config.toml
arch = "swin"
image_size = 48
loss = "l1"
activation = "gelu"
mlp_ratio = 6
init = "lecun_normal"
lr = 0.0027
shampoo_beta = 0.99
max_precond_dim = 1536
adamw_weight_decay_other_params = 0.01
Rows from block 4, named by matrix and row number. Rows with one number belong to one attention dimension. Each number is 50 + 15 x the weight over its row's rms, rounded and kept within 0 to 99. All counts start at 0. After the name is the row's rms in percent of the matrix's.
# q: window attention query (model.blocks.4.attn.q.weight, 192x192), inputs 0-95
# k: window attention key (model.blocks.4.attn.k.weight, 192x192), inputs 0-95
q.167 086:50 50 50 50 29 53 69 42 64 43 54 50 51 27 59 50 50 21 50 43 38 50 50 50 50 50 50 50 50 50 50 43 29 92 50 50 50 50 50 92 89 00 32 50 42 74 30 50 50 69 50 50 11 50 44 35 63 50 50 04 50 42 46 68 20 50 88 41 41 50 50 88 33 50 50 50 50 49 50 57 50 91 50 50 27 50 52 62 50 78 50 50 50 50 66 50
k.167 101:50 50 50 31 50 50 29 63 50 54 31 70 50 50 37 29 42 50 99 50 54 50 50 50 36 50 50 08 43 50 63 50 51 50 50 50 50 59 50 58 32 37 50 37 30 50 71 80 50 63 50 50 50 75 50 36 49 50 50 50 50 50 50 50 50 50 26 50 56 43 50 40 48 83 53 50 50 50 50 63 21 81 11 50 76 50 64 41 50 30 53 00 21 50 50 73
q.168 114:50 57 50 50 50 50 24 50 50 26 26 69 50 51 50 61 50 50 57 74 59 64 59 69 50 50 66 50 53 50 49 77 50 50 36 81 45 26 47 50 28 50 50 75 45 44 50 38 50 50 50 59 66 55 38 49 38 50 56 39 50 54 73 82 50 50 50 50 50 50 50 50 50 27 61 40 50 50 85 50 74 10 86 59 86 25 50 50 69 50 50 70 50 50 54 50
k.168 112:50 50 50 65 73 33 50 42 07 50 50 59 50 41 44 42 50 63 59 50 50 50 50 50 71 50 99 68 50 47 50 56 79 60 50 67 26 50 50 90 50 50 64 60 50 90 50 50 42 75 50 50 50 71 50 50 69 40 37 14 50 50 50 56 50 49 50 35 50 50 83 50 30 46 16 86 90 51 50 50 50 50 50 50 67 50 50 61 50 50 79 75 22 50 61 31
q.169 110:63 46 28 27 69 50 50 50 50 50 50 50 50 50 50 34 50 45 50 59 37 83 60 36 67 50 86 50 57 50 50 50 48 50 25 55 80 73 26 62 76 20 52 37 50 61 67 50 50 50 50 50 06 35 68 50 48 15 70 50 50 50 50 50 50 50 50 50 22 34 50 15 16 30 50 50 23 50 50 28 50 41 50 50 73 14 50 09 24 37 50 63 50 71 17 50
k.169 113:50 64 69 50 78 50 64 60 61 19 50 50 50 36 68 50 36 14 15 74 43 50 50 50 53 83 39 50 50 73 50 26 69 76 50 41 50 50 50 50 37 50 45 50 50 50 35 67 50 50 50 50 61 99 45 60 49 65 13 41 50 50 48 50 50 33 50 21 50 50 41 42 50 41 40 24 27 28 59 69 39 50 50 50 38 55 10 50 34 31 34 50 62 50 50 61
q.170 097:61 68 48 50 86 50 50 76 50 12 50 50 50 22 50 50 50 65 85 41 47 50 50 50 50 26 25 50 70 33 50 64 39 55 50 50 39 50 50 68 50 21 75 20 65 50 50 50 13 75 50 50 50 50 50 50 50 68 50 62 59 50 50 50 50 50 50 52 50 50 50 47 50 64 15 50 50 50 43 42 50 46 50 46 36 15 50 58 32 50 75 84 50 50 50 63
k.170 103:55 61 34 50 50 37 33 99 60 29 34 69 45 97 50 68 50 28 41 80 04 37 50 50 95 50 22 50 50 50 44 58 18 50 50 50 50 53 50 50 47 73 50 50 26 50 62 50 50 50 50 50 50 50 50 50 50 50 56 13 50 50 18 50 50 49 19 62 50 50 50 50 61 59 06 94 50 67 50 42 50 50 50 50 50 50 50 50 46 50 50 59 23 50 25 50
q.171 110:22 45 33 67 84 43 50 50 50 84 50 50 33 50 44 99 50 80 50 81 68 79 50 47 50 35 68 50 27 50 50 50 50 68 57 99 50 50 24 49 55 51 70 50 50 80 41 48 65 69 80 59 50 50 50 50 96 37 43 50 50 50 41 29 50 50 50 50 50 50 58 50 83 30 50 50 60 42 50 50 73 50 50 50 37 50 10 50 50 35 50 50 50 81 67 50
k.171 100:57 46 50 52 58 38 16 50 50 50 50 50 50 47 39 99 50 85 67 67 60 56 50 50 39 36 63 50 50 63 61 50 50 50 89 65 50 50 50 65 58 04 41 23 50 50 50 93 48 16 50 50 42 78 50 54 50 88 50 50 26 26 65 71 44 60 53 29 26 50 68 50 50 34 50 52 50 65 50 80 50 27 50 50 44 50 67 57 50 50 29 50 56 78 50 50
q.172 115:50 50 50 28 51 50 39 09 46 50 19 50 50 37 62 80 70 50 14 50 50 27 50 57 85 58 42 50 62 27 31 50 50 50 42 51 50 50 27 50 50 59 53 50 50 22 33 24 50 34 50 86 50 54 48 82 76 50 54 82 50 50 50 87 50 50 36 50 58 50 50 50 96 28 50 76 50 59 50 33 50 50 26 50 34 48 27 50 39 50 44 50 50 38 50 50
k.172 112:50 36 50 50 50 50 50 50 50 50 50 50 50 50 65 50 50 84 24 24 60 30 10 50 39 38 50 50 61 78 50 50 52 71 35 50 33 76 50 50 87 21 50 50 26 50 50 50 47 59 50 35 57 50 50 67 50 50 50 77 50 72 52 81 98 50 50 67 40 50 50 50 50 50 50 63 50 67 59 72 89 40 34 76 50 50 16 50 70 76 50 61 50 52 50 50
q.173 119:43 59 50 45 50 17 50 27 50 50 50 50 38 73 57 50 50 50 50 77 57 50 50 50 50 50 50 00 50 25 50 50 23 50 81 61 50 50 18 50 62 50 68 40 42 72 66 71 50 50 50 36 36 50 50 50 38 30 50 50 44 50 50 50 50 46 50 50 53 83 27 50 50 50 34 50 50 66 25 50 50 78 72 56 50 50 50 39 65 71 87 48 41 50 33 50
k.173 114:50 49 50 43 50 50 50 50 25 34 58 50 68 44 68 35 50 50 61 50 50 33 50 50 60 59 50 01 50 50 35 50 33 50 90 46 50 27 37 50 50 50 50 35 54 50 54 50 77 50 50 44 14 50 50 50 50 50 66 50 50 19 61 36 50 85 35 47 50 65 18 54 40 50 81 38 56 50 48 76 68 50 50 50 22 52 75 18 50 46 50 50 50 50 50 50