{"fused_qkv": false, "bias": "none", "residual_init": "none", "shampoo_beta": 0.99}
Rows from block 3 of a small masked image model, named by matrix and row number. Rows with one number belong to one neuron. Each number is 50 + 12 x the weight over its row's rms, rounded and kept within 0 to 99. All counts start at 0.
After each neuron's rows are labels from the 100 images, of 14848, where the neuron reaches its highest value: "colour at peak" is the nearest of a few named colours to the mean colour under the peak. Only what is clearly more common there than usual is listed. The data: crops of objects in photos (Visual Genome). In brackets: how many of the 100.
# fc1: MLP up (model.blocks.3.mlp.fc1.weight, 1152x192), inputs 156-191
# fc2: MLP down (model.blocks.3.mlp.fc2.weight, 192x1152, transposed), outputs 156-191

fc1.248:50 63 51 50 50 50 64 50 50 50 50 50 29 50 83 83 50 50 30 50 50 50 59 50 50 50 50 50 50 50 10 50 50 74 50 20
fc2.248:50 50 50 50 30 23 32 50 62 26 50 50 74 76 22 50 33 50 50 35 29 50 38 22 50 44 62 50 50 50 50 50 65 50 79 70
colour at peak: brown (62)

fc1.322:50 40 69 50 50 73 50 55 66 50 50 69 55 50 25 50 50 50 50 50 48 57 50 38 50 39 46 39 35 50 57 29 50 50 79 38
fc2.322:45 58 38 50 55 54 42 37 25 50 84 50 52 57 58 44 40 50 22 41 55 50 47 44 30 50 72 50 56 90 50 64 53 50 50 50
colour at peak: black (90)

fc1.111:45 33 50 42 69 50 63 41 39 55 27 50 38 32 68 64 71 39 50 27 50 34 50 53 71 61 50 47 37 50 50 76 50 50 64 50
fc2.111:77 50 54 59 69 50 50 50 59 50 42 63 50 50 50 68 41 50 50 50 50 49 68 39 50 39 50 40 50 12 39 50 48 50 59 46
colour at peak: black (53)

fc1.151:50 51 37 50 34 59 50 45 63 50 38 50 50 50 30 50 50 07 50 50 50 50 50 50 50 50 50 50 76 58 47 46 50 57 50 76
fc2.151:50 50 42 59 29 41 34 50 50 35 21 50 70 43 50 44 50 59 72 50 38 50 50 31 54 50 50 50 47 50 50 59 43 90 50 50
colour at peak: white (53); pink (32)

fc1.607:50 50 53 50 30 50 50 36 34 71 50 50 50 37 61 48 50 61 50 50 50 50 45 50 50 50 59 50 50 22 36 50 58 37 50 50
fc2.607:50 50 45 59 50 48 50 50 50 50 50 50 37 71 30 65 27 50 59 51 71 44 50 50 79 35 50 58 47 58 53 61 50 27 40 50
colour at peak: black (42)

fc1.652:28 50 37 50 39 50 72 50 35 48 27 55 67 50 55 24 68 74 41 30 50 50 45 71 50 50 32 50 68 63 50 59 50 50 30 29
fc2.652:78 50 50 50 32 25 51 50 27 67 50 50 28 24 50 73 31 40 36 67 48 51 50 38 50 65 50 68 33 50 50 50 55 44 51 76
colour at peak: white (46); pink (32)

fc1.98:50 50 42 50 50 43 50 50 08 50 26 50 44 50 43 68 65 65 41 57 47 50 50 64 50 50 36 67 83 50 39 36 50 50 69 60
fc2.98:39 50 50 50 50 50 50 50 37 52 37 29 50 50 56 50 70 68 55 50 63 48 50 75 66 27 38 50 50 50 48 50 50 55 77 50
colour at peak: white (41)

fc1.358:72 50 50 53 78 50 50 50 38 50 50 43 50 50 13 50 50 44 41 50 68 67 54 50 44 50 50 42 50 37 50 50 50 25 70 55
fc2.358:46 50 50 63 50 37 50 48 40 50 43 50 56 50 50 55 25 72 56 38 50 50 56 50 50 43 38 50 12 67 50 50 50 63 53 53
colour at peak: grey (79)

fc1.469:34 50 50 50 35 50 70 12 50 50 50 66 50 50 50 50 50 50 50 50 51 70 40 50 50 37 74 52 50 50 50 50 40 50 50 50
fc2.469:32 50 50 50 50 50 50 50 68 50 50 34 50 50 60 19 22 58 50 60 46 28 50 38 50 36 50 50 41 50 50 50 59 07 73 62
colour at peak: yellow (66)

fc1.70:30 50 50 59 50 50 50 54 27 27 50 50 70 60 21 77 50 50 35 32 50 25 50 50 27 50 39 50 50 59 50 50 50 67 50 24
fc2.70:50 58 50 50 50 35 50 50 39 50 69 35 61 50 50 33 62 59 50 61 50 50 54 50 50 45 50 50 55 44 50 36 57 32 50 50
colour at peak: cyan (40)

fc1.472:50 50 40 71 89 37 26 67 18 50 50 50 84 50 30 50 62 64 43 62 50 50 74 45 69 80 69 36 77 50 50 50 50 32 50 50
fc2.472:50 57 95 50 51 47 49 50 78 50 36 50 50 50 50 50 50 50 50 50 50 31 45 50 50 35 50 50 50 42 50 50 55 41 77 50
colour at peak: green (28)

fc1.196:50 50 50 42 27 50 58 74 50 34 55 25 42 35 50 50 50 70 50 62 50 50 50 61 20 50 47 50 33 50 51 50 59 57 41 33
fc2.196:73 50 50 51 43 50 34 50 50 50 50 50 50 64 50 57 50 50 54 50 63 55 50 40 70 50 60 50 44 50 50 50 50 51 50 43
colour at peak: pink (35)

fc1.304:36 50 26 55 61 50 43 50 62 73 46 50 36 50 50 58 50 52 49 31 50 50 31 35 72 50 70 35 50 25 21 50 50 50 50 50
fc2.304:50 50 50 50 35 52 35 31 50 65 50 50 50 35 44 66 45 46 43 56 56 67 81 50 50 45 50 60 50 28 37 50 27 50 58 50
colour at peak: black (38)

fc1.559:50 82 50 70 50 53 50 50 47 50 50 50 42 50 15 29 38 45 50 50 50 50 26 50 50 50 36 19 50 64 50 50 50 50 59 50
fc2.559:51 50 40 59 50 50 50 33 85 50 50 50 50 50 53 91 20 43 50 50 50 50 50 35 52 50 32 33 55 79 50 37 33 50 32 50
colour at peak: yellow (25)

fc1.732:50 50 50 50 50 50 36 62 58 50 49 59 50 53 44 50 50 50 50 61 50 50 50 61 70 86 50 50 50 50 37 38 64 50 50 70
fc2.732:50 65 50 26 50 50 50 50 50 50 50 50 50 50 59 76 50 78 29 45 50 50 50 50 50 50 57 55 50 50 50 50 50 50 41 50
colour at peak: blue (60)

fc1.736:50 50 79 42 58 50 50 50 32 50 50 50 50 30 50 45 53 49 50 50 62 50 50 71 50 50 62 68 67 50 50 60 50 72 50 46
fc2.736:55 13 53 57 50 50 37 50 73 50 76 48 50 47 50 57 67 50 50 50 70 50 50 41 50 50 50 56 30 82 12 50 49 39 50 18
colour at peak: white (41)

fc1.405:50 50 50 50 62 50 43 52 46 50 55 71 37 50 50 45 50 50 50 57 38 71 34 61 30 39 50 66 61 45 49 50 76 50 18 50
fc2.405:21 32 58 44 86 50 50 50 50 62 50 50 60 73 50 13 50 44 50 50 50 50 57 50 55 57 30 25 50 80 55 35 37 50 50 67
colour at peak: grey (61)

fc1.439:50 73 50 50 50 50 50 50 85 41 33 43 50 50 21 50 50 50 87 37 50 65 50 38 50 50 34 50 50 50 50 66 50 61 50 50
fc2.439:50 50 50 50 52 82 54 58 50 77 50 32 50 45 37 50 42 58 50 50 58 50 68 48 50 60 45 47 65 80 50 50 64 50 50 50
colour at peak: cyan (33)

fc1.691:50 74 56 10 20 24 50 50 30 26 38 36 50 26 42 50 50 68 32 64 73 70 35 68 50 50 36 50 50 50 50 36 59 50 50 50
fc2.691:41 44 50 50 50 50 50 50 14 96 75 61 50 50 50 50 50 54 50 50 50 82 50 50 50 50 63 50 35 50 50 50 56 21 38 50
colour at peak: red (73)

fc1.399:50 50 50 59 70 50 50 24 50 18 50 50 84 50 50 64 50 50 77 50 50 35 34 50 50 50 50 63 55 50 50 40 37 63 33 31
fc2.399:50 50 50 50 50 40 50 50 86 50 79 52 15 50 53 33 50 50 50 29 51 75 62 68 83 32 50 50 33 44 50 50 50 50 50 50
colour at peak: grey (80)

fc1.445:37 50 50 50 50 50 50 43 50 50 50 50 50 50 93 50 41 79 50 50 50 50 50 23 50 91 63 47 50 50 50 35 60 50 36 74
fc2.445:50 50 64 53 50 20 55 50 50 50 50 53 47 50 50 50 27 52 50 50 50 50 42 50 50 50 50 50 50 50 50 64 50 50 50 50
colour at peak: blue (42)

fc1.614:68 50 47 34 50 60 37 25 23 50 24 50 66 50 45 50 50 30 50 32 50 33 59 78 50 50 50 67 25 30 50 50 50 37 84 44
fc2.614:65 50 50 85 50 50 50 50 81 64 58 50 50 50 29 33 50 62 50 74 47 41 54 82 50 50 22 44 75 71 56 28 50 48 61 79
colour at peak: green (26)

fc1.563:50 50 50 50 47 50 50 71 50 51 50 62 23 50 50 57 50 71 50 50 50 50 50 50 35 39 50 68 50 50 76 41 50 50 50 50
fc2.563:50 50 56 50 50 50 32 53 45 60 80 50 40 44 44 50 40 50 39 38 50 50 65 82 50 50 51 50 68 50 26 50 67 50 50 44
colour at peak: black (60)

fc1.354:50 50 50 50 50 50 40 50 50 50 50 84 50 70 50 50 27 50 50 50 45 49 50 27 50 50 79 50 50 50 50 50 50 50 50 50
fc2.354:50 50 50 50 50 27 58 50 50 50 50 50 18 50 50 50 50 50 64 50 62 49 50 39 50 50 56 74 50 32 50 50 50 37 39 50
colour at peak: red (36)

fc1.499:50 50 50 50 50 50 39 50 50 50 69 50 50 40 58 84 50 50 50 42 50 49 50 35 25 50 49 50 22 50 50 50 50 36 50 21
fc2.499:50 50 31 50 50 57 50 50 50 50 58 68 50 50 50 50 50 50 60 50 32 50 33 69 71 50 50 31 27 50 50 64 47 50 50 50
colour at peak: grey (80)

fc1.257:37 50 50 50 50 12 50 03 50 58 50 50 50 40 50 50 50 50 50 50 50 50 50 50 38 33 75 50 35 50 38 30 50 50 67 50
fc2.257:50 50 50 50 54 67 70 50 50 25 50 50 50 50 50 26 50 50 50 50 61 66 50 50 50 50 50 50 72 50 50 71 50 50 69 50
colour at peak: red (65)

fc1.452:50 50 95 49 50 50 54 61 50 44 50 50 50 40 50 50 29 67 50 50 50 50 57 42 50 50 85 50 50 50 50 50 50 32 46 50
fc2.452:50 50 50 50 34 45 50 20 50 50 50 16 56 50 50 57 53 61 50 50 50 37 50 44 50 50 54 12 50 39 50 50 50 50 50 50
colour at peak: red (90)

fc1.261:37 27 50 50 50 42 50 59 50 56 50 65 50 50 35 26 50 50 34 24 50 60 37 50 50 25 50 36 56 74 50 50 59 50 56 50
fc2.261:69 42 50 49 47 61 27 42 50 50 50 50 50 48 62 50 75 50 54 50 56 50 54 34 50 50 50 50 50 47 70 50 40 50 48 27
colour at peak: pink (27)

fc1.393:50 77 50 50 71 75 50 50 50 37 50 50 46 50 58 31 50 68 50 50 50 50 50 50 50 50 50 50 50 50 50 68 68 50 50 50
fc2.393:50 50 37 65 50 50 50 50 50 50 28 13 50 50 50 50 50 45 76 50 50 37 50 50 50 84 51 50 50 19 50 30 28 50 50 50
colour at peak: cyan (39); white (30)

fc1.99:44 37 50 50 54 50 50 50 74 50 44 50 35 32 50 55 50 23 54 29 50 69 64 50 73 50 45 28 60 50 50 70 35 50 63 50
fc2.99:40 21 50 43 50 54 50 25 55 50 72 37 37 50 50 63 40 50 50 56 62 50 04 38 53 59 50 47 70 50 50 45 50 74 50 73
colour at peak: grey (65)

fc1.141:50 50 66 50 30 24 65 50 50 50 50 50 69 64 60 50 50 50 50 50 50 97 28 50 50 50 50 28 63 30 50 50 50 50 83 50
fc2.141:13 75 45 64 50 55 40 40 49 31 62 50 63 37 50 24 27 50 76 48 48 50 61 60 50 50 50 70 78 71 31 37 32 50 50 50
colour at peak: grey (70)

fc1.228:50 57 50 68 34 50 50 54 50 39 50 46 13 50 60 39 50 50 50 29 31 50 50 50 78 50 44 43 50 44 50 64 81 50 50 20
fc2.228:50 52 50 26 50 63 50 43 59 66 62 68 50 50 50 23 50 50 69 66 68 50 66 45 25 40 50 44 62 22 50 70 50 63 37 57
colour at peak: brown (65)

fc1.514:42 54 50 50 50 50 50 50 50 75 50 50 50 50 50 57 50 37 50 39 50 45 67 50 35 50 50 51 50 70 50 50 50 50 50 32
fc2.514:50 39 25 24 68 67 50 55 50 70 62 44 50 28 50 63 72 27 50 40 50 52 63 46 42 85 33 50 71 34 50 67 50 54 50 50
colour at peak: white (30); pink (25)

fc1.589:47 44 50 49 50 59 33 50 37 38 50 38 50 50 31 01 50 39 50 50 50 50 50 50 48 50 62 50 50 64 47 45 56 50 48 50
fc2.589:50 52 57 50 50 49 50 29 58 62 50 50 67 33 80 68 50 23 81 31 55 60 36 50 50 50 24 52 50 50 50 50 50 34 50 86
colour at peak: white (65); pink (27)