config = dict(
    arch='swin',
    model='masked image model',
    dataset='crops of objects in photos (Visual Genome)',
    train_examples=123503,
    image_size=48,
    crop_scale_min=0.5,
    horizontal_flip=True,
    method='simmim',
    mask_ratio=0.6,
    loss='l1',
    norm='rmsnorm',
    norm_position='post',
    hidden_act='gelu',
    mlp_ratio=6,
    head_dim=32,
    fused_qkv=False,
    bias='none',
    qk_norm=False,
    parallel_block=False,
    inner_norm=False,
    drop_path=0.1,
    patch_size=[2, 2],
    depths=[2, 5, 2],
    widths=[96, 192, 384],
    init='lecun_normal',
    residual_init='none',
    optimizer='soap',
    beta2=0.99,
    learning_rate=0.0027,
    beta1=0.9,
    shampoo_beta=0.99,
    eps=1e-08,
    precondition_frequency=16,
    max_precond_dim=1536,
    one_sided=False,
    adamw_lr_other_params=0.0026,
    magnitude_pruning=0.5,
    max_steps=10800,
    batch_size=256,
    epochs=22.4,
    lr_schedule='cosine',
    final_lr_fraction=0.05,
    warmup_steps=540,
    weight_decay=0.04,
    adamw_weight_decay_other_params=0.01,
)
Rows from block 2 of a small masked image model, named by matrix and row number. Rows with one number belong to one neuron. Each number is 128 + 24 x the weight over its row's rms, rounded and kept within 0 to 255. All counts start at 0. Numbers have three digits each. After the name is the row's rms in percent of the matrix's.
After each neuron's rows are labels from the 100 images, of 14848, where the neuron reaches its highest value: "peak at" is the part of the image that holds the peak; "colour at peak" is the nearest of a few named colours to the mean colour under the peak. Only what is clearly more common there than usual is listed. The data: crops of objects in photos (Visual Genome). In brackets: how many of the 100.
# fc1: MLP up (model.blocks.2.mlp.fc1.weight, 1152x192), inputs 0-191
# fc2: MLP down (model.blocks.2.mlp.fc2.weight, 192x1152, transposed), outputs 0-191

fc1.395 067:128083160128110128093128128128134128128128128128116128128128128128113128128128128128166128128128138128128128211128164082128120094087208128128214128128128178128128128117124128128072128128104099094095128128128123128156128128128089128128194038128086128164128079109128128128096128128128141128128103128148128128045128128161182128134128110153151128148128128140128123076128128139128110128128096128128128099128128128128160128128128093159201128148129128104150166128152163119139106128090102128128128128128128093128119128128128102128142128064148155161128128095128128128128163128128115128
fc2.395 077:128102128115128128170128171084128128141128128078128105128128128128113128186152128128128169128128128128128128128128134128128128128128128128142108117128156180128128159045128135128156100128128128128128128128128128128128128128128128144191128113169116080128128137128062128195118128066128158147128128128128183092110128167128128128128192188110120143128128147128128128158096128109128159128128128128133128128128128145128128063103183195128096151132128161128128128107128128086131128163165100128095128150128128128128169128128128101099128128176128128166071139114199128111111128157128092128
peak at: top right (27)
colour at peak: black (37)

fc1.374 099:143072102128128128128128128115128075149128128147119146109103128102083146128170128128087128140151128128084128128128128128128096128128128128035148128094128147109080208085128106112128103128128128128110156128156159103096112170128084177147128141128128128128134128128169096128077123128128140128128128128082128127128159158128104128146092128128128153128128121114128148128153088117100128128081128128159128128128128128128151128128128085087164128128128128169108128128111128087061128128065150128186128129128150128167128071102173128128082099104159128128128118160128128098128128169128128128
fc2.374 108:146128145140128128128128150122128125128137128128128128128148128085128158076114165087165128128119118090128141104128128154147128128110188128109109111171216126128128128177128091128123137128128128128174128153143128135117128099155101144150078128128168128095063132128108109128093128095146114091141163128128128128128128147160128128128128112163158128128128128155128071128182128128176200128148132128148128128108116128128108128176111128150114128128195128128097073128172093124162134128168137134157128086182128128128193122128128128128128128128142092128204114128128128128128139128128128128
peak at: bottom centre (27)
colour at peak: pink (28)

fc1.131 112:105175143070172128098196128113138141119133128128128136128096103128128128128082059132128128128128068090128128166128098109128125128128108181116128117128117167153128128128128103128128128148078097128167128114131166105123128072128150142141124128128128158096128128131128128135155128100128132090128128128191155113128128155128128184128077062128128166128060128143119128128155128111128134084098112128128143169128128133103128128128128128065170128143128128135128102082128159128137128128148155128128128128089128176099128168166072171128128128128138128175128128128128128108128128171115128128
fc2.131 100:128128128128128109128128137117128143128128169128128128128128128128128128128149153128095139126128128140128128128145161128128146108140173128133128128164128137202143109128113174157128121128128143104128128084128128128109099155118128128096128169144093154150110128128107127128128115158112128148149128104128128128142128128102178172118175165149128121128067128172128119184135128116128181128128127097175128128128076120128168128109124128128128128128076128171128180131128085180158114174068098128095105105128057160128151131114178187137101173093152098181173128128099128093145128148122128128
peak at: top right (28)
colour at peak: grey (61)

fc1.93 095:146128144098142128128065088162128128208128128128128120128128128128126141128128145172128133128128128128128128075114128128128096168059128128128071132163139128168128138128135128128162187153128128074128151180128128128128128203128170165128168128128079159085128147128143128128128128128128128139128186128154128128128088128128173103087128128128128151128117093128128134128128103128128128128102166105128141128108121150158168137076143115122128128119128112128137170128128131156161128134145128069128128130153128155128107128128160110128101171139146128131162136095190122090128078148128152170
fc2.93 112:193128128128128128128071128128159128128128066099128128079109142176131128171090128128118128092129128098083128128128128140175128128113128128095128198128160128130128128128128128128172085114128128159150077087114159137170130152086116128128115122112106149128160085094174128128086128128130114128121128128128120128128128076110128128175128075128196128128148128128170128128093216128143128146128128128128115128128128106128128174166128108172086128126128166094128128128128128128090128146110128128129128171203173107128102128128128128128128128128128101151128137128136128128128117151128128128
peak at: top centre (27)
colour at peak: grey (66)

fc1.375 097:128128159078128105128128080128150124061115144128116170162128164121097128128128128128047106128102151160128087189116151128104136109174152137128128128128128156128142128128128091107128119128127128128128158165172089108128145128128128128123174128134108128128062135195128128128128150168178128085136128128185128169106128080166101128128116140111128128104128128128131183128128170078137139141116198128128128128103128128128110128128128128092128152128150112146098128128128128128128180128126115142128128088128128106118080173128128100069163155128128128128128128099128146157128128128157128128
fc2.375 099:128128128128128144128128213128128153091090080161128128132070091128128113128060128128144092121063128138128153146128128128127148120128128119128128111106169128128098190128128135128142128086110129128128128170128128128145150138128091128128104100128145128107128128128128128159104128128073192128119124104083128117190128128128130128128128128082192128165165107128130129146162128128136164128182128128158150154108128128128128128128128128173128194128128128128128128128148128149128119152128128192141163128194146128126128111153128128125087114128132145128158128128128128054128128128099128080
peak at: middle right (28)
colour at peak: grey (69)

fc1.741 086:128128147128128128153124128128126128145128128128128091106128130114061128150128088128118128147144144128128175128101140128128155128128128145094095186084156102076155128200083097107116128128048172128128128128128069128136128128128128150110152065128128140128136128115128130128128128129128153128128128108128128128107128128128130128128143128181128131128128128128128067128174128174161128128096148167128128128128142128192128135148172128092128128128154105157153084127128075128128128148128128128128153128140128132180166147128128128050170128128122128128128137030090128128128128128128128128
fc2.741 122:094128177128128128125072093128128161165128128128119122128128124128144128128087086120126128128161193128107145148123128128128128157135102128128166128128139113128110128145120162195128128153128121110128128133127128194150128121123077102128128191148128105138132155118128128128128128076096164181128128159149128191128128128122128128163180128128095107128083148097075176128140108171128138158068104128128128128128188183128128128085174128079142128080128128088125140127101128128142128128142128163100146128088112128128128128128107128128089128147128095158146153128114149128128128094155128128
peak at: top right (27)
colour at peak: white (79)

fc1.550 085:117128128128128128128128113128102128144128128103139128128113128128128128128176089128128128090204080128128171128140101128136128142096202128143101155088191125128095155076128128164111162121061106128089128163128128128128128128128128184128137093128128119192141082130128128111128128157164177128128153128157128173128134124186176097128128100128048128128128128123062128128153128136128097094128091128128091179138145128128102102128155142128128128128135128128158128128128128128086128128103128125118128128128101128128128121128096128128128128128202128128128128122128128110081128141150102128
fc2.550 137:162069128145148128128128086081177085119162130127128128117128157128121128179185159137105155128128128202131128091128148098086104138101128090128110154128128118181089141128128128157173128128128128149128121123128145179128182128092117125149128100128098199103128128132049138128128136128128147128128098098142128128141164173137092128156099128128128112128128128090128128102128173095137101128128164152128104143128147111154147128128128147127122128142133128104128159062128128111128128128128128123120128130152111099128128116128156152135155078109105174213128136128128128125128128128134128128
peak at: top centre (31)
colour at peak: white (100)